config = dict(
    gain_aug_db=6,
    input='mfcc',
    mlp_ratio=6,
    fused_qkv=True,
    layer_scale_init=0.1,
    expert_mlp_ratio=0.5,
    slots_per_expert=2,
    lr_schedule='cosine',
)
Rows from block 2 of a small sound classifier, named by matrix and row number. Rows with one number belong to one neuron. Each number is 128 + 24 x the weight over its row's rms, rounded and kept within 0 to 255. All counts start at 0. Numbers have three digits each.
After each neuron's rows are labels from the 100 clips, of 14976, where the neuron reaches its highest value: "top examples" is what is common among them; "loudest band" is the band of the loudest frequency at the time of the peak. Only what is clearly more common there than usual is listed. The data: read English sentences (LibriTTS-R). In brackets: how many of the 100.
# fc1: first MLP up (model.blocks.2.ff1.fc1.weight, 1536x256), inputs 128-255
# fc2: first MLP down (model.blocks.2.ff1.fc2.weight, 256x1536, transposed), outputs 128-255

fc1.369:157112128159090131158094089103115111128098111138135130151118098120175153139147157155100139141183107144134119118141152108147150113139097140097192114128149173127151128152125121130095130122127142125115108184142102122109102134127110108145129166129093139106111117106145149137153107135112128147057146194124111120113086157119086147093147148131107120124130112162152107132121134121129151145129
fc2.369:094119139150103143103185097127151145098138150151120141144170136115111096108121127114117135151133154122067109134101098128146174121124092098144159122101120125103075095133121129147095117151129183147180167143126117136155147103117103105143126147148151069156156096110140103118094168155138154154124142158139120164139121145199121108118086112144143123140117131109195134096163107148154158151139
top examples: voice: male (79)
loudest band: 250 to 500 Hz (30)

fc1.413:127105120122106151114139152136129129105153154120114149135104151129091113099105153136094140144105144134192105132126117134106096136129123129139178136113100147104168135082156112114124154137129110116107071124148130151172100157122125074099114152148184136124159166125118111105143095123107149131139096135143159115129141072152128113090114145139136117124135142143114125113094078095163110076180
fc2.413:108173136145133102123056151112159131108142102129133137126078130170129087146158123082148151085147076139149121154133094139110131114074113140111166143128134132132144102153117129121136131112171115143168132125109126105141085155135105106153098080144123119169125133138106144156100088158118110118115093139136078098144107167124105126120129122162125176108158135122147092129117159107141146154149
top examples: voice: female (89)
loudest band: 250 to 500 Hz (31)

fc1.214:158145089097097135134088111160125151118122111141113127123120116130121167171174113154118111123107107154097125150153101133160118128115077110150100136116108128162139166130150121065143111134087115133147121112081121164146108152123143130100113216139138148162122161141132115155194161156121123172102115109117121139131124116157095152162129135133151132152121145083130148067154103165107107126135
fc2.214:110138107136136111152112148130146130141136090118096121126136135158110142096142148111113135115139117108112151139155102091094153144084096168112159110131101088117126119103099057149095139104147120126097091123154109148134133116122116082121117164143131109128111139137086127155133181106138151144130151145146128167154067187151129107112143092153090135156115144122168104126114115120070119137111
top examples: voice: female (99)
loudest band: 1000 to 2000 Hz (33)

fc1.378:149132152153155141130139153095107122111133141131160114147096160123117141133112172104117152100140122174171134179125137127127093139144127158124120151137106090139113128147125137159135118140174153126169106140139120077115102117146135159173119121143083163170089146118095120102137140118093108104161125152134111132131174148121129108139124102124136084136110095093105134105159104097107118145108
fc2.378:114115112108043118172117110167136138121093156121194131130173118107137160124161105149112115153055128110165114118162140136175152114162127137142151103130117103121141127122142160151144094102097116155081134143154081132093138153109116081164110113145108148089142123131097139157074157118114130152135141147150144165128111095132159135132162149131098144126144129127115136119099167113134082138111
top examples: voice: male (94)
loudest band: 4000 to 8000 Hz (27)

fc1.371:138122136130156153121094121149073151149127154112150120151137102145150152149162148139140085103141134136084112103169112106115149175171130087114158150155123120112133148100099146181103120120112145111136162118105110127144157143135135134172075124109154173110088128110082164167071113100113109118144131110129121097109141147117122183127136125145143154141080135136134155154121119102125128132171
fc2.371:163179127128131156125153095174134139122143149091131115146154160123182162162130128121121171120131108114114161092147121106124083150145119165136081101113125156109137168160134125150157091116130150129156113090149087120143133108083123154109138109158140101125112115165118110140132168160111148152119135146153161123132120128138105129103117148147144083182122136123107123159141088180111119108141
top examples: voice: male (86)
loudest band: 4000 to 8000 Hz (46)

fc1.41:125123109194118089144170091106109135108134156101144151150107160121143142164119160144097143143105097160127166100115148112145134099153106164116151150135154145067122144147074144133150144134196123092136115119141152135116102107136130139187135119092109102097129120136129116118142095105144131147122119096103138134142117140161127118162131130116123118114134146133133121133108113144176110094095
fc2.41:154147114115115121137134121074149087115104125093149155163147145149124108125119129118119118139112152140148117142112163083118133127128130087160153116137096138160115121140126147133084141167090139164129117181166131154084126141134085156141112144161088138173131135149152114093151126122143112135114113156114122144108123096171092128136140084120125123114149164112157123140117140133104114128134
top examples: voice: male (99)
loudest band: 250 to 500 Hz (34)

fc1.319:117131135159128111119125152111170127142146110126157131120085110092116086113152131110128150138140114104105111130138130112155146133087131118149175114088111104168133140130146143086174120165111135213124124117176124143102103117120140166158111110111155123103147119126114122107139157117129143127136094142125117074128123117148076139135085145092131114141096105166121109155133122109129147122126
fc2.319:135102122147133110136159117142131102137129103144148096198140156134113089120121185093120117158137109120133116111126135107135168133170093114140133145134133197106078087157108097142156114134140138152138106115141123151112157122119116130140120145105158153112097179101143145113102132122124089109105160110127130135113091094137160127152086122102115195107103154129147137129132167158086109160130
top examples: voice: male (100)
loudest band: 250 to 500 Hz (29)

fc1.657:158131135117176077116144120130147101167169126197140140094118180137150131142122127134083071129122127152075115107159134131162115118147127163130162125166141177094133142137107137151117127119143116128149149151110092084140157138155190205124119145201122165112139096128126131160109129131137114123136114149145095135141117133117115113086096128127107136122178139094145114148119126191171142135150
fc2.657:116104139112075158108142124151132133143073141066099130104146113139128165119118112124142092163180161138148134131057128100103172110096110116120101118133109112124087130114124168162132106192130167086170150124125095122109134126156114193140154150105100101122151129152154135120098137142120137116164174095149161116145121113132125131116118175152152123088142126100137095150101151132161132089127
top examples: voice: female (100)
loudest band: 250 to 500 Hz (35)