Rows from block 3 of a small sound classifier, named by matrix and row number. Rows with one number within an expert belong to one neuron, the router's apart. Each number is 500 + 40 x the weight over its row's rms, rounded and kept within 0 to 999. All counts start at 0. Numbers have three digits each.
After each expert's rows are labels from the 100 clips, of 14976, where the router gives the expert most weight on average: "strongest on" is what is common among them; "loudest band" is the band of the loudest frequency at the time of the peak. Only what is clearly more common there than usual is listed. The data: read English sentences (LibriTTS-R). In brackets: how many of the 100.
# router: slot weights (model.blocks.3.mlp.router.weight, 128x256, trained with AdamW), inputs 172-255
# up: expert up (model.blocks.3.mlp.up, 64x128x256), inputs 172-255
# down: expert down (model.blocks.3.mlp.down, 64x256x128, transposed), outputs 172-255

# expert 33
router.66:516471474446536504424579494429480470538523528540517506512581475479508516521482494538523510482495522550570526502515491563504458505511539460466519480496400530568511501412531427504483502466566475544534603438540457556503518415474513500482510465460480515493
router.67:522486510466526521474517461478486513528437558539521476487538501490498513499442467527596461529551562584579497466473495563513512535481516547502561438571411562526582540522538446520504516451500468495525572512531442567557546416422513529454550443444531502492
up.8:518485535516454505487440539535508447576521471477468486484531514511453517477531612575567455507457480473430488478538505537455521481540467503517507440451461600533467504543530568547478486540522454419487540461592516485452493533467474576467551454506617499481
down.8:458547508535514504470389496470487503494493506438425507478482506475493457508509470534521507475510507594499410413499492555477451471503514512497489536488413459545511498494488564443559492530469505530492473537452515537503513520530481560554484480497498467518
strongest on: voice: male (91)
loudest band: 4000 to 8000 Hz (29)

# expert 6
router.12:520478508460573479473550482471535458547462522594546484462569528487532525521446489507553486513506526559565479464496518522500474523509534501494516456524405545508564542478530445500546544494523501495509566485521451526537537444419524544460471442476525565472
router.13:529476464456518469463572477501495440514479526550562484524559490500533468495439508517559489524526503567561510454478537506536485470500546450464570391532409533570552491461551434475474533430506488504489538517547449487531532429472475497468499404478522511429
up.0:629506469524546503497447441501487493500544585457523500446534511588487494569465553582528471514522486460498542573436512470483465462437483507480497509514361515522541416460543433506501472522517536519600485554521513471442477460466495592506508514491623546536
down.0:472572503514506565505653528561593524495514495483535491436509510414526544497473564463502498503602569640515448413514500546479541506688469486494491475445607575514530479521469542506550529489479506496521539494524548509484427515505488549521488504493516427500
strongest on: voice: male (91)
loudest band: 4000 to 8000 Hz (35)

# expert 24
router.48:552423525472597467475545476473452469448461523576512461520527531504500554503455502528542506510496513527508496471499499580460426487472506481502487403532390567543518514465476431513528498514540444520533581527508481532495591490485538486475535448485508522516
router.49:550484456487548487486504447478484456452427519542565482508551506468500592474401483557545495484512502579480502466496515602461476485478538455440522426503400513554522505485543479540472469506521478492530589466522461564504557471455471476430470446513495548460
up.8:504433509530464509502542492482514428519541509529491527528554508490472518471420560566574473450515529519529524559422525485465445459515461535494507437561479455507533457490492395488500530485549463533541494445512531540580471494557497551496509464510503501508
down.8:527550495520477502518574498579431498494515509416533536518542485457538630481487541491479502481521462395514501417498532520523433524572449504522451541563447597506543492507519559604485482524542535474499468536505544500470493509489490476466508428471504540504
strongest on: voice: male (99)
loudest band: 4000 to 8000 Hz (33)

# expert 37
router.74:488486471427573463482608510459517484537500500623470461498543543482522481503398536506545554566539494497546480516538562550523488474525518523495516529535424468555554516445523493538494497442541471503477607524536454570539514431471471486470519452496477580455
router.75:482497465472566470440599447471540457539493502567505444522585476451565458505433519495552505544587540519530480476494498497487502551501517515485572525488464519546584487465517494487487484440547483440526619489503470516542557406485503487520528456493462525509
up.1:419437513527538486486589504449488508500484493558447502498520535509513496455469481565492447518473512526501507422506478542481446492538565486448490504451497581460435427429505558543488511478438505547524556514488498523505536513574538597458478483520586490465
down.1:714477499500500565494527533549491519461483472481448424563449511460529412493489443499394498477443570440498514509494483486497488519458495489489515475458492427448595463525501508407515498452508505484522538535490476508566482460508519379506514529471503577504
strongest on: voice: female (95)
loudest band: 4000 to 8000 Hz (26)

# expert 13
router.26:450518544499525486554541524429547451516496523553493554554548500500567444494495438488467542524501535441506466530517519503519515514540565478548593540444518468488580440478459487516453498520443466474511600499504414482554481489529520387476469497535416478523
router.27:432544531519528513545557504442551447517484499607513528565520440538556431515474466498456557574537502465579517499557531504457511490517580502536551522474500472515562462473489539547413522484471497482502588460515469478513496525536527411481520485545413478502
up.1:617399388492520521501503494505477480467499524538488533423458532566508550514565483478457525517456466561572513435537588524518489511445518487485501520483522453501509478495481478505508487516462539481553513516464545514515496487483511461537532521479523514495
down.1:538465501532494456509557546542492479512452494562507546542476502477527467483499439538517499518516559441496457476490454486472549502423463478522476453413562505405523486435501412454525475528488488585517497483591502589476468448526505458512452460568496499523
strongest on: voice: female (100)
loudest band: 4000 to 8000 Hz (32)

# expert 56
router.112:525480413538504486470489475547472435514476517575558448495511525465511529509474521529559464508520565583498531463519520517485510415520509476501547416575441541511504468509497484474502526455483489484551581485537481555524504410500504536465558438452548547443
router.113:516441469499497516476572448460545450543433592567506491484537524519486517494404529495600495552530508551474512498466481529510478490541532490504552430555447516512557493499526493430528569455493489461511576499522477505477519426472484508490504417509489544462
up.1:439483497504475506457476533525461462486490486506470450471520495463566430480399528407518488512504519536538510590515469494541514511469480533453457580580536443495502450524444478546499485528488435515441487479558400538497464516496506539578519482509488505555
down.1:568548502554489524487536580507478482495570496548507491501501471494485516514474481491556485525473539555472520422508470527473470500635536486499512484493640541453494487515503544533575518490469481546502520460442568387475508504528504519506540533415506531502
strongest on: voice: female (88)
loudest band: 250 to 500 Hz (30)

# expert 28
router.56:509513544552475508468517469493533513504489529502529469506472547498456528543429497545578447466502521545472583500490509533469450503521522457418448500559429503537531527542544538418480506451475466452516574558589513567476474444528528527449492465447510542456
router.57:483543447477469506473551452440568518526449510548520461500539513516465565520457484489554404469484579488469518517464477472489525475588513442529472445533465535487536498509537465431534501425492439469531559579580527581528518417486563502440524531494481532505
up.7:410497495504521581516477606529500511469513481457469432495498495479476550403509537479535508506434501479538481518510514506598452520462508496491507437508463493523452454459459553411482487558564488549475560504548553487547450462497504504492520448541482540462
down.7:661584489478498485504530462551522531491478500502475510487502463508508483495479384525491489502431518531499518504483524536462586522508559501545564538488576473555459547473489452607541530534473511519524499456556468466450466489544515578478499461490468504497
strongest on: voice: female (96)
loudest band: 250 to 500 Hz (38)

# expert 34
router.68:495515479487454478480563390480555456482407446526576463473485521524427511470468494498524451435519550535447556440472520494474539455479499486555499470578471568528497499499489494491486517466438446523523591519540493498520496410483486474415553446446520527454
router.69:486482488478483462481597524499534438474477510601541504459544538462484502505531531528525517487505536528519545517472508542431522498568512521510479433537417534531586507480559541487472520444503493449527572477509503506558527439523502534484505441499481584446
up.0:472538512564498565457466529456533463556511564463476493453535501483567478521403588531455489512551519412520476502504556543550530486414486530488516519450577512480509533552481414487483547507453474528472533482564457512566426466449498460523476505576526496473
down.0:550445487517500495524610537453451530467527521466543529500494510567542557492509480485483501505488546532508466599521504503502455482663542543538517522501493476587499551508502575455534517497492508483494523525566461553481471513514511479435572396511495441487
strongest on: voice: female (94)
loudest band: 250 to 500 Hz (34)

# expert 44
router.88:515456546482500563451490426486502459496454493594552486487535506496441528511490506531517465517502541550479494457524515558526475487478514455507562439547387564531523486472530466508495515463550423528524665512553494520476499422504453470436538492446470563451
router.89:539493467520511499500480487559450524480479555526557426465544511504476560523458473529493435505466500554508503513496538579518478492461528480520524450555415561460500477506563511496476511474526507526573558493537459538490486476521482550427485439493542525485
up.1:500517555454506492491527493514514483540458484595520448483500490508551478571520504508488471522475496438514439483472409426514493447552446533454588525493585545578561523482442529561515457492533464522451532523564479541427530478487526537486490428529385586517
down.1:481620488549490555478648520522445509483457523409475515495492472512494516519479562549527501542540516522480457557507501520460546454452517514530549515460377596460527445540499568526472518494492491508491495504490550486538528483525436461509552504528502469499
strongest on: voice: male (93)
loudest band: 250 to 500 Hz (29)

# expert 11
router.22:530455450456537484453563505488540454500439550592523512495543498483476506513417512527547462494496529515569537496471481541482523487494546460471537434510406566514550534524498429496504572420564461472517518480546446509481537473431548515440507454469523514483
router.23:515486497477512501474574464473473445525471568596566484452575479421548459530434524530539440503521506522569533502467516559467469494483520487484569469476412554587564491489524425479511480480534524517509579465534455504504529409503509503490519467541505477461
up.0:454450500491498509499540452459425519512555429550567494544542548553525500435478434491510524462424503496538457559508475518435532493517496531509535473443510594498415528552504520455550464442529532547540399523502514497444450503505470537556546519461480513525
down.0:516573482558483470506412565480492459522532511573450480517502481504519484497499444488424500552425520487515519457513479497460478492399521522509507470495470526437592580505489456517505498513569497566503539487570580549479477510475479485479433445450494537507
strongest on: voice: male (80)
loudest band: 4000 to 8000 Hz (51)

# expert 39
router.78:536463463477544474512567435488475467499469494472550520486553524464510513553423505544565448529542540523513515497498542555496489500508516524478517444515392503536520488486533502470557551482472518514554561556537460526478567449469568548457526421460537493472
router.79:474527524537531457441538422493525501514480502540564566518517531451463547597509469557524494507532500567523469501532501550513517542526528471416515512532389528574463488539477493463523485538502478501547549525572517583534572418508555475467539424418516517476
up.0:605535526542573501500453485541485524513549517502506510496567510457465515541488505496519474517536509458507479436566503497565514557502481495526421496472380521515543504495492485497482548467509474547511538538498556459472495480465538569502535571458503410596
down.0:395465505473500512502566459485466513500494501567514481533521550574535471490497594530546507519550524683489469489488484520493621500383478498534501468518572480457613504497522452558471478530478534457504446444513432482545513557505483688523445520576502505450
strongest on: voice: female (96)
loudest band: 250 to 500 Hz (31)

# expert 9
router.18:536478439479539453431503441434555445518442507557513479520510562506519520502438519503565492494518576560521519476534505560521521506501530486467487442558442552506524509465490445498463532449508440514535575537573493531506489470428562546448550440502497555451
router.19:510461465435548464465523452490502481483486516576553440432520554457510507509426533528579502518493523533546468457500525512489466496464503507472522486530378534507547482467527469457515558474547487548520618488495425517507546452465486517493530510497505545495
up.1:507552545484539591508425455471479466508532411474503585533517527575475505488492478504476517483555470480546457511483496461568470501394533549526525492474552588523496465387477484483516471513543477524466500569487516492554414472556530408505472464509492512522
down.1:503521494535491522510551540538524524462469484474461501504475459551502416493520474479594515494539635522509478593510531552513529481454518505567553463506434417485456530492507477466562529486520504504522502455505488520486529465482497506493454456473511509497
strongest on: voice: male (93)
loudest band: 4000 to 8000 Hz (43)

# expert 17
router.34:511458549432594487434532461495464489482483523576512452475534512437523513511488492564506510515504476539487476460464506567448477551509527477502582488504419547515518483477560502425514474510529477545514603472495456544518560472507519507523492439459466474498
router.35:479512533452544463492509447498523480482475575554534442456553528493530521519467535537534517474523542554543446503519502600477460508462478491475541445548420555516569478510552445440543503500563502490515581497541463533543577467434468501469472416441546463471
up.8:415477494526511500533499578528471556541543453549502543440541508478499526435494509557481514477507493615518489515496435422498466507522531460489534516508381504467605417476543502494504496473480533462486595512535555491604526518488464469526546530535396474517
down.8:462514496474500564516409564523501470456520510506499455491501492523522514516499442459463499470455580436518533509499487475515562522653418519488479512466688495472503577451493556462520486526477516497503486543556480465504553530501527396544510461469482496491
strongest on: voice: male (76)
loudest band: 4000 to 8000 Hz (46)

# expert 45
router.90:564433514492532484448495424536477524497497467515540439445558529426468532575473568540498458565464488568497490443510479518493447533443427481441452462518516545536487532462578474491510494480493539514470534471523505494474539488503529586464526521455502544499
router.91:567451510440525520507422426539488531469457452489522442426550570413475540524518536538448424522476498609464472469508476490488464462458472475470443453519513546563473499487591521473497499471499540546460495456510518508440487462487515557486563527465519497516
up.1:454550477450522525484485492442562491496522439507549452478485481505527532516463417458588527485501402438454455515533543532537518500552561484486449506450443469485532498474529511525541546481515466468555477512564516437491507527494498502505508541430451528522
down.1:585483492516516497493615496541588493507497509538476526511452496474512514509574475455529477514581564530491475468488552517517535484484522476538479513507692575461426493538491522481488498487474491443508483532403492499475448486543483495468442422511509486490
strongest on: voice: male (99)
loudest band: 500 to 1000 Hz (32)