python train.py --arch="conformer" --model="sound classifier" --dataset="read English sentences (LibriTTS-R)" --train_examples=15625 --gain_aug_db=6 --n_mels=80 --hop_length=160 --input="mfcc" --spec_augment=true --win_length=400 --targets=["voice"] --num_classes=2 --norm="layernorm" --activation="gelu" --mlp_ratio=6 --head_dim=48 --fused_qkv=true --qk_norm=false --layer_scale_init=0.1 --inner_norm=false --moe="soft" --drop_path=0.1 --num_experts=64 --moe_every=2 --expert_mlp_ratio=0.5 --slots_per_expert=2 --shared_expert=false --subsampling=4 --layers=6 --width=256 --positions="learned" --kernel_size=31 --label_smoothing=0.05 --loss="cross_entropy" --residual_init="none" --optimizer="muon" --muon_scale="spectral" --lr=0.02 --momentum=0.95 --nesterov=true --orthogonalizer="newton_schulz_5" --adamw_lr_other_params=0.0013 --grad_clip=0.5 --gradient_centralization=true --steps=7700 --batch_size=128 --epochs=63.1 --lr_schedule="cosine" --final_lr_fraction=0 --warmup_steps=150 --weight_decay=0.05 --adamw_weight_decay_other_params=0
Rows from block 3 of a small sound classifier, named by matrix and row number. Rows with one number within an expert belong to one neuron, the router's apart. Each number is 128 + 32 x the weight over its row's rms, rounded and kept within 0 to 255. All counts start at 0. Numbers have three digits each.
After each expert's rows are labels from the 100 clips, of 14976, where the router gives the expert most weight on average: "top examples" is what is common among them; "loudest band" is the band of the loudest frequency at the time of the peak. Only what is clearly more common there than usual is listed. The data: read English sentences (LibriTTS-R). In brackets: how many of the 100.
# router: slot weights (model.blocks.3.mlp.router.weight, 128x256, trained with AdamW), inputs 172-255
# up: expert up (model.blocks.3.mlp.up, 64x128x256), inputs 172-255
# down: expert down (model.blocks.3.mlp.down, 64x256x128, transposed), outputs 172-255

# expert 11
router.22:152092088093158116091178132119160092128079168201147137124163127115109133139062137150166098123124151140184158125104113161113146118123165096105157075136053181139168155147127071125131186064179097106142142112165085135113157107073166140080134091103147139115
router.23:140117126109138129107187099106106084148105182205181115090188111065166095152075147152159080130145133146183154130102141175102103123114144118115183103109058171197179121119147068112136112112156147142135191100155092131132151055131135131120143102160132110097
up.18:109130177169078171128138108129103118142067116152077188110140117168135133133140112185103128106128088149171141108111167123116154109097196163107077156072100089174057143143172111134133151127102055095083112160163154142147118172170168133098165135112107124116
down.18:168089137107107143120142059145109121093112157154157140135137081148080133115119101141135119173128100094141149228133155114142148090127128157112130125109099127021130127150125118176097137226220151187133157113098141130153076127148142135158111129126135079162
up.19:195134115165156163100113140064126117085129138132130133129104078113133076124062127103125174170122085100176135179109103139096116156125203113109160086095115162138138114106137075144149125131128112096127197128115128133111139104157095107078105083138170110102
down.19:000132126129141181143202131158136138110201135129185121111149178159127137126098167137096134099115078208143084093121119076162145080071119139128148131157105190188066111123134158117058148163161108161140149124129169118130080141122123109133066064113123075145
top examples: voice: male (80)
loudest band: 4000 to 8000 Hz (51)

# expert 44
router.88:140093165114128178089120069117130096125091122203169117118156133125080151137120133153142100142129161168111124093148140175149108118111139092134178079166038179153146117106152101135124140098168066150148255137171123144108127066131090104077159121085104178089
router.89:159123101144137127128112117175088147112111172149174069100163137131109176146094107151123076132101128171134130139125158191142110122097151112144147088172060177096128109133179137125109137107149134149186174123157095158120116109145114168069116079123161148116
up.2:124143132101088173092132110167066139144135166139119188132136132076096124075139135183118153130113141056120181109138157106069157154148131131079056121111136160099155100092103140129119158142144092171136054160104128164143127078055132089162184153152148177119
down.2:117173117175124116133015214112131164162085116111144121145118162151102129128093189114165128125124172133122127149141118120136076102050165116148201135138044129109120156155147137082099104142157141186153150175180032179090074141142132161159131092096133075153
up.3:153073097131144145167115098202107106133174171102131060095117134081105182090146202126151128170123074169115162113083093163146140153103138109110173139190041125096138121107145092077135119125162154153132162121136123143105082143151143186146138130132157109102
down.3:214113135119115055120106062082145128132130131165136112094120169042117132127156155170139130155147108242129137164129121120108138099123065109104098124118160121175160153163096068173109114128165100134122153134113156093128118154121173219144163186096118144121
top examples: voice: male (93)
loudest band: 250 to 500 Hz (29)

# expert 9
router.18:156111079111159091072131081075172084142082134174138111144136178133143144130079143130180122123142189176145143109155132176145144133129152117102118082175081170133147135100120084127098153087134080139156188158186123153133119104071177165087168080130126172089
router.19:136097100076166099100146089120129113114117141189170080073144171094136134135069154151191130143123146155165102094128148137119101124100130133105145117152031155134165114102149103094140174107166118167144222118124068142133165090100117142122152136126132164124
up.2:246164151124145135133114097183155162188112106120118125122164110209102167116154171123093092122053146172073065062156121123172143126115118127137179138158130148133105077135118121172135158073111145118125063127119154107115081177161135187115122157107142150126
down.2:145025123143131131136212193140156124132120143069127115140079178132139107121107029055160124154172200141124123111131148103137164137025111103153136124151063071217106124137105133167167138095129131201150148121170122168120094117095132139129149094122119104139
up.3:252169156129145114147108102113132089141114138146147080114091124169109054100100145173163163155142154120139169051145100146128173167159123150129146130119093096055129107122127111119147092102145130081162121153161196127107133132160076107118125121141129075123
down.3:059080127153113093121067163064153128145083120082128124158135148145127150127141045162115125080105088180118110120143093103156177159071144141165167145129141118143128134168138159071093131070119142175131116072078076137111109087119142149131138171126139151115
top examples: voice: male (93)
loudest band: 4000 to 8000 Hz (43)

# expert 28
router.56:135138163170108134102142103123155138131119152130151103133105166127093150162071125164190086101129144164106195128120135154104088130145145094062087128175071130158153150161163158063112133089108101090140187174199138182109107083150151150087122100086136161093
router.57:114162085109103133106169090080183142149087136166144097128159139141100180144094115119171052103115191118103142142099110106119148108198138081151106084154100156118157126135158100073155129068121079103153175192192150193151143061117179129080147153123113153132
up.8:131122153136140129122104114104135087130124168202100141110184152144108082157110162044116088184135062147129100088098138119151046143124154158140182130179169148092103147183149120136148121116158094189121163096130181105149106148085094056109109114133157128128
down.8:112129120182126138123093159125102161130149108129141152139085102067182135131120184100173122121129197133141086172118102136139151114255087107159117112143081078148073078141134160070059091053139121108099124122196165127093110133119177212117165108135123126156
up.9:158152136116163137088062138136106130152135147112162111137140111128153169140129205059108137213153129141118081051115139123108098191115124094151144141110121185114159112097116143105114149128154071225175115124111141135101156133125138087117148149122223082110
down.9:106096134120127179125105159116090133104110147172096094107092142181161138136146128182098127093175234226123161158139109151156122087158088164116089125105000098147073104124135092157152123116089126069116107159161138140114115206130118172114136142160134107135
top examples: voice: female (96)
loudest band: 250 to 500 Hz (38)

# expert 39
router.78:156098098110163107137182076118108101127103123106168144116171147099136139171066132164180086151161160147138140125126161172125119128135141147110142084140042131157144118117155129104174169114105143139171177172157096149110182087103183166094149065096158123106
router.79:108149147157153094081158065123148129139112130160179181142141153089099165205135103174147124134153128182146103129154129168138142161149151105061140137154039151187098118159109122099146116158130110129166167148186141194155186062134172108101159067063140142109
up.18:221095134155130098113071143149111076176118197117075069121074161181110106086112129204195092092087098108116174156084100119088154109123220147142096094094145138148084170171119175211143146115103158105109166151157091151147108172145145134157172087140104146175
down.18:048108119076110171131109099123158149125151102087163176167135108113144108130173082080097144181110134209135149051127093141159135117153122125129163126150061103000063112130143178045072117144099122163124083135207190141128133149106133111109129095123136170144
up.19:109135139160177116127111136132074096086157113134160159125159141057068160086070097131119153149176136165106121139107149158143087113106113192141131149161038188139152129091176157120140091124112103161118129096096104107068160105084096138111160122209136155130
down.19:237064127110128119123065082145209151139196143172127109082148143115103099135152136087146126091158078214141072035131160107088132135182145097104117138134171218146123160139125106113152173161103117065132149131156067151129135146129075155126100104188130071137
top examples: voice: female (96)
loudest band: 250 to 500 Hz (31)

# expert 17
router.34:137094167074203118075153097124099119114115146189137089108155137078147138137119122180133136140131109159118108096099133182086110169136149110130194118131063166140143114109176129068139107136151109164139210106124093163142176105133143134146122079096101107127
router.35:111137154089163098122135086126146112114108188171155081093171151123152145143102156157155142107147162171163085131143130208110096135098111121108160084166064172141184111136170084080163130128178129120140193126161099154163190101075103129103105061081165098105
up.9:135134198138152153119167098183115129159129117118084120080137159125127136168121189138203124136160118137129093119109127146147120113118102119120117117100002211122142094099180096100194114122123127143204131114102085102145075128143144168135155139115164129128
down.9:210119133144127125142125158154121139112109116090125138141120142040140084136161177074175134164095100218129109080128165166126119118146134150089111139097188076045157156162120168126084131157054144115125106090193229055094122144160111229126205135166144114144
up.10:222125089107157131144093153121112112135125173133156186132141164175183114105141098159129143147100114083095119159111126126089142139053118121134138141121109081087156051134088096156144132091130093137137178105142149121126148166122134146103151142122125117135
down.10:122040127123122155119180105072147124150157125098106120153126096111088221117122107128119115107123106099117163110120149084146114148088145099163180133175215084178108171143144101090112073089105138105109096117143060186129151120162158255115102147142112133121
top examples: voice: male (76)
loudest band: 4000 to 8000 Hz (46)

# expert 13
router.26:088142163127148117171161147071165089141125146170123172171167128128182083123124078119101161147129156081133101152141143131143140139160180110166202160083142103118192080110095117141090126144082101107137208127131060113171113120151144037109103126156061111147
router.27:074163153143150138164173131082169086142115127213138151180144080159173072140107101127093173187157130100191141127174153131093137120141192129157169145107128105140178097106119159166059146115105126114130199096140104110138124148157150057113144116164058110130
up.19:157114149148096156144101130132119140080121172168125115193134107131110173090132162158098156124134102111101139142140089146134157137147116166159076162145174131125109084183166094111153161094132154102135165145140059137150059078107121074166083176170027113152
down.19:063063131124132144129195155121130139122097129086068098155148156112125143131141092147095133102209040115134138059129170117139195168121113146096095138128066086080092181129125134155143128165142117212128122133113071086106147171125116144112189130105124101136
up.20:096140095124207218135157145148124179134110161125139121197115122100110095115123109110121151123200111109133150180104099137135138099127122116123108164149163113122102098121093109166170125099153153136164063146087093130096121101158063151123091129083046113185
down.20:193071137130120111139055176158167144142144118148098122148132144131133178115122200207143124125102113169132143197120132152107093127246102126074074142139149141170095156104126120140145115160095114089131103133131176178114164104109103067140098182193117076136
top examples: voice: female (100)
loudest band: 4000 to 8000 Hz (32)

# expert 6
router.12:144111134096187111107168113105156094165098145203164115097183151117154148145085119134170117138133149175180111099125142146128107147135155128123141093147052164134179161110152084128165163124146129124135181116145089149158157084063147163096105081109148180106
router.13:151109099093143103099186110129124080139111149168177115148175120128154103124079135142175119147148130182177136092111158133157116104128165088099184041153055155184169120097169075108108154072133118131119158141166087118153154072106108125102127051110145137071
up.1:110137119161155130125155162106158088103166161219159102080101115151091093152100075131103096157091140105095086104132080123125114114149221109151152158118098125111145076129115129067112175091089145119151181172159118124064149129158153097125128140104121079130
down.1:000000124110139127141161104200146125117182138161153116134152115129119138134106079126142129095123182129124137128127133154181119102072108150112135139160077211110093160168129160087136106116187123109120167108127120102201128080160124000052094098081111151137
up.2:143009108134130149164149147098126137189137164196113118158105133154177074172214150141106177150078135084076108137106129082150115101131144175132115137112075157100145074201116090119145129105163129128119107095154141122152173236116148132133144156154106075122
down.2:109214127139131139128067116092110139119090132078116136127123143128133126142052225084223118155121109066123188137119150117164103133084176147151173128173161034148057173138122170054115128080186110156127112111058142145141099098085148089145096119089125078107
top examples: voice: male (91)
loudest band: 4000 to 8000 Hz (35)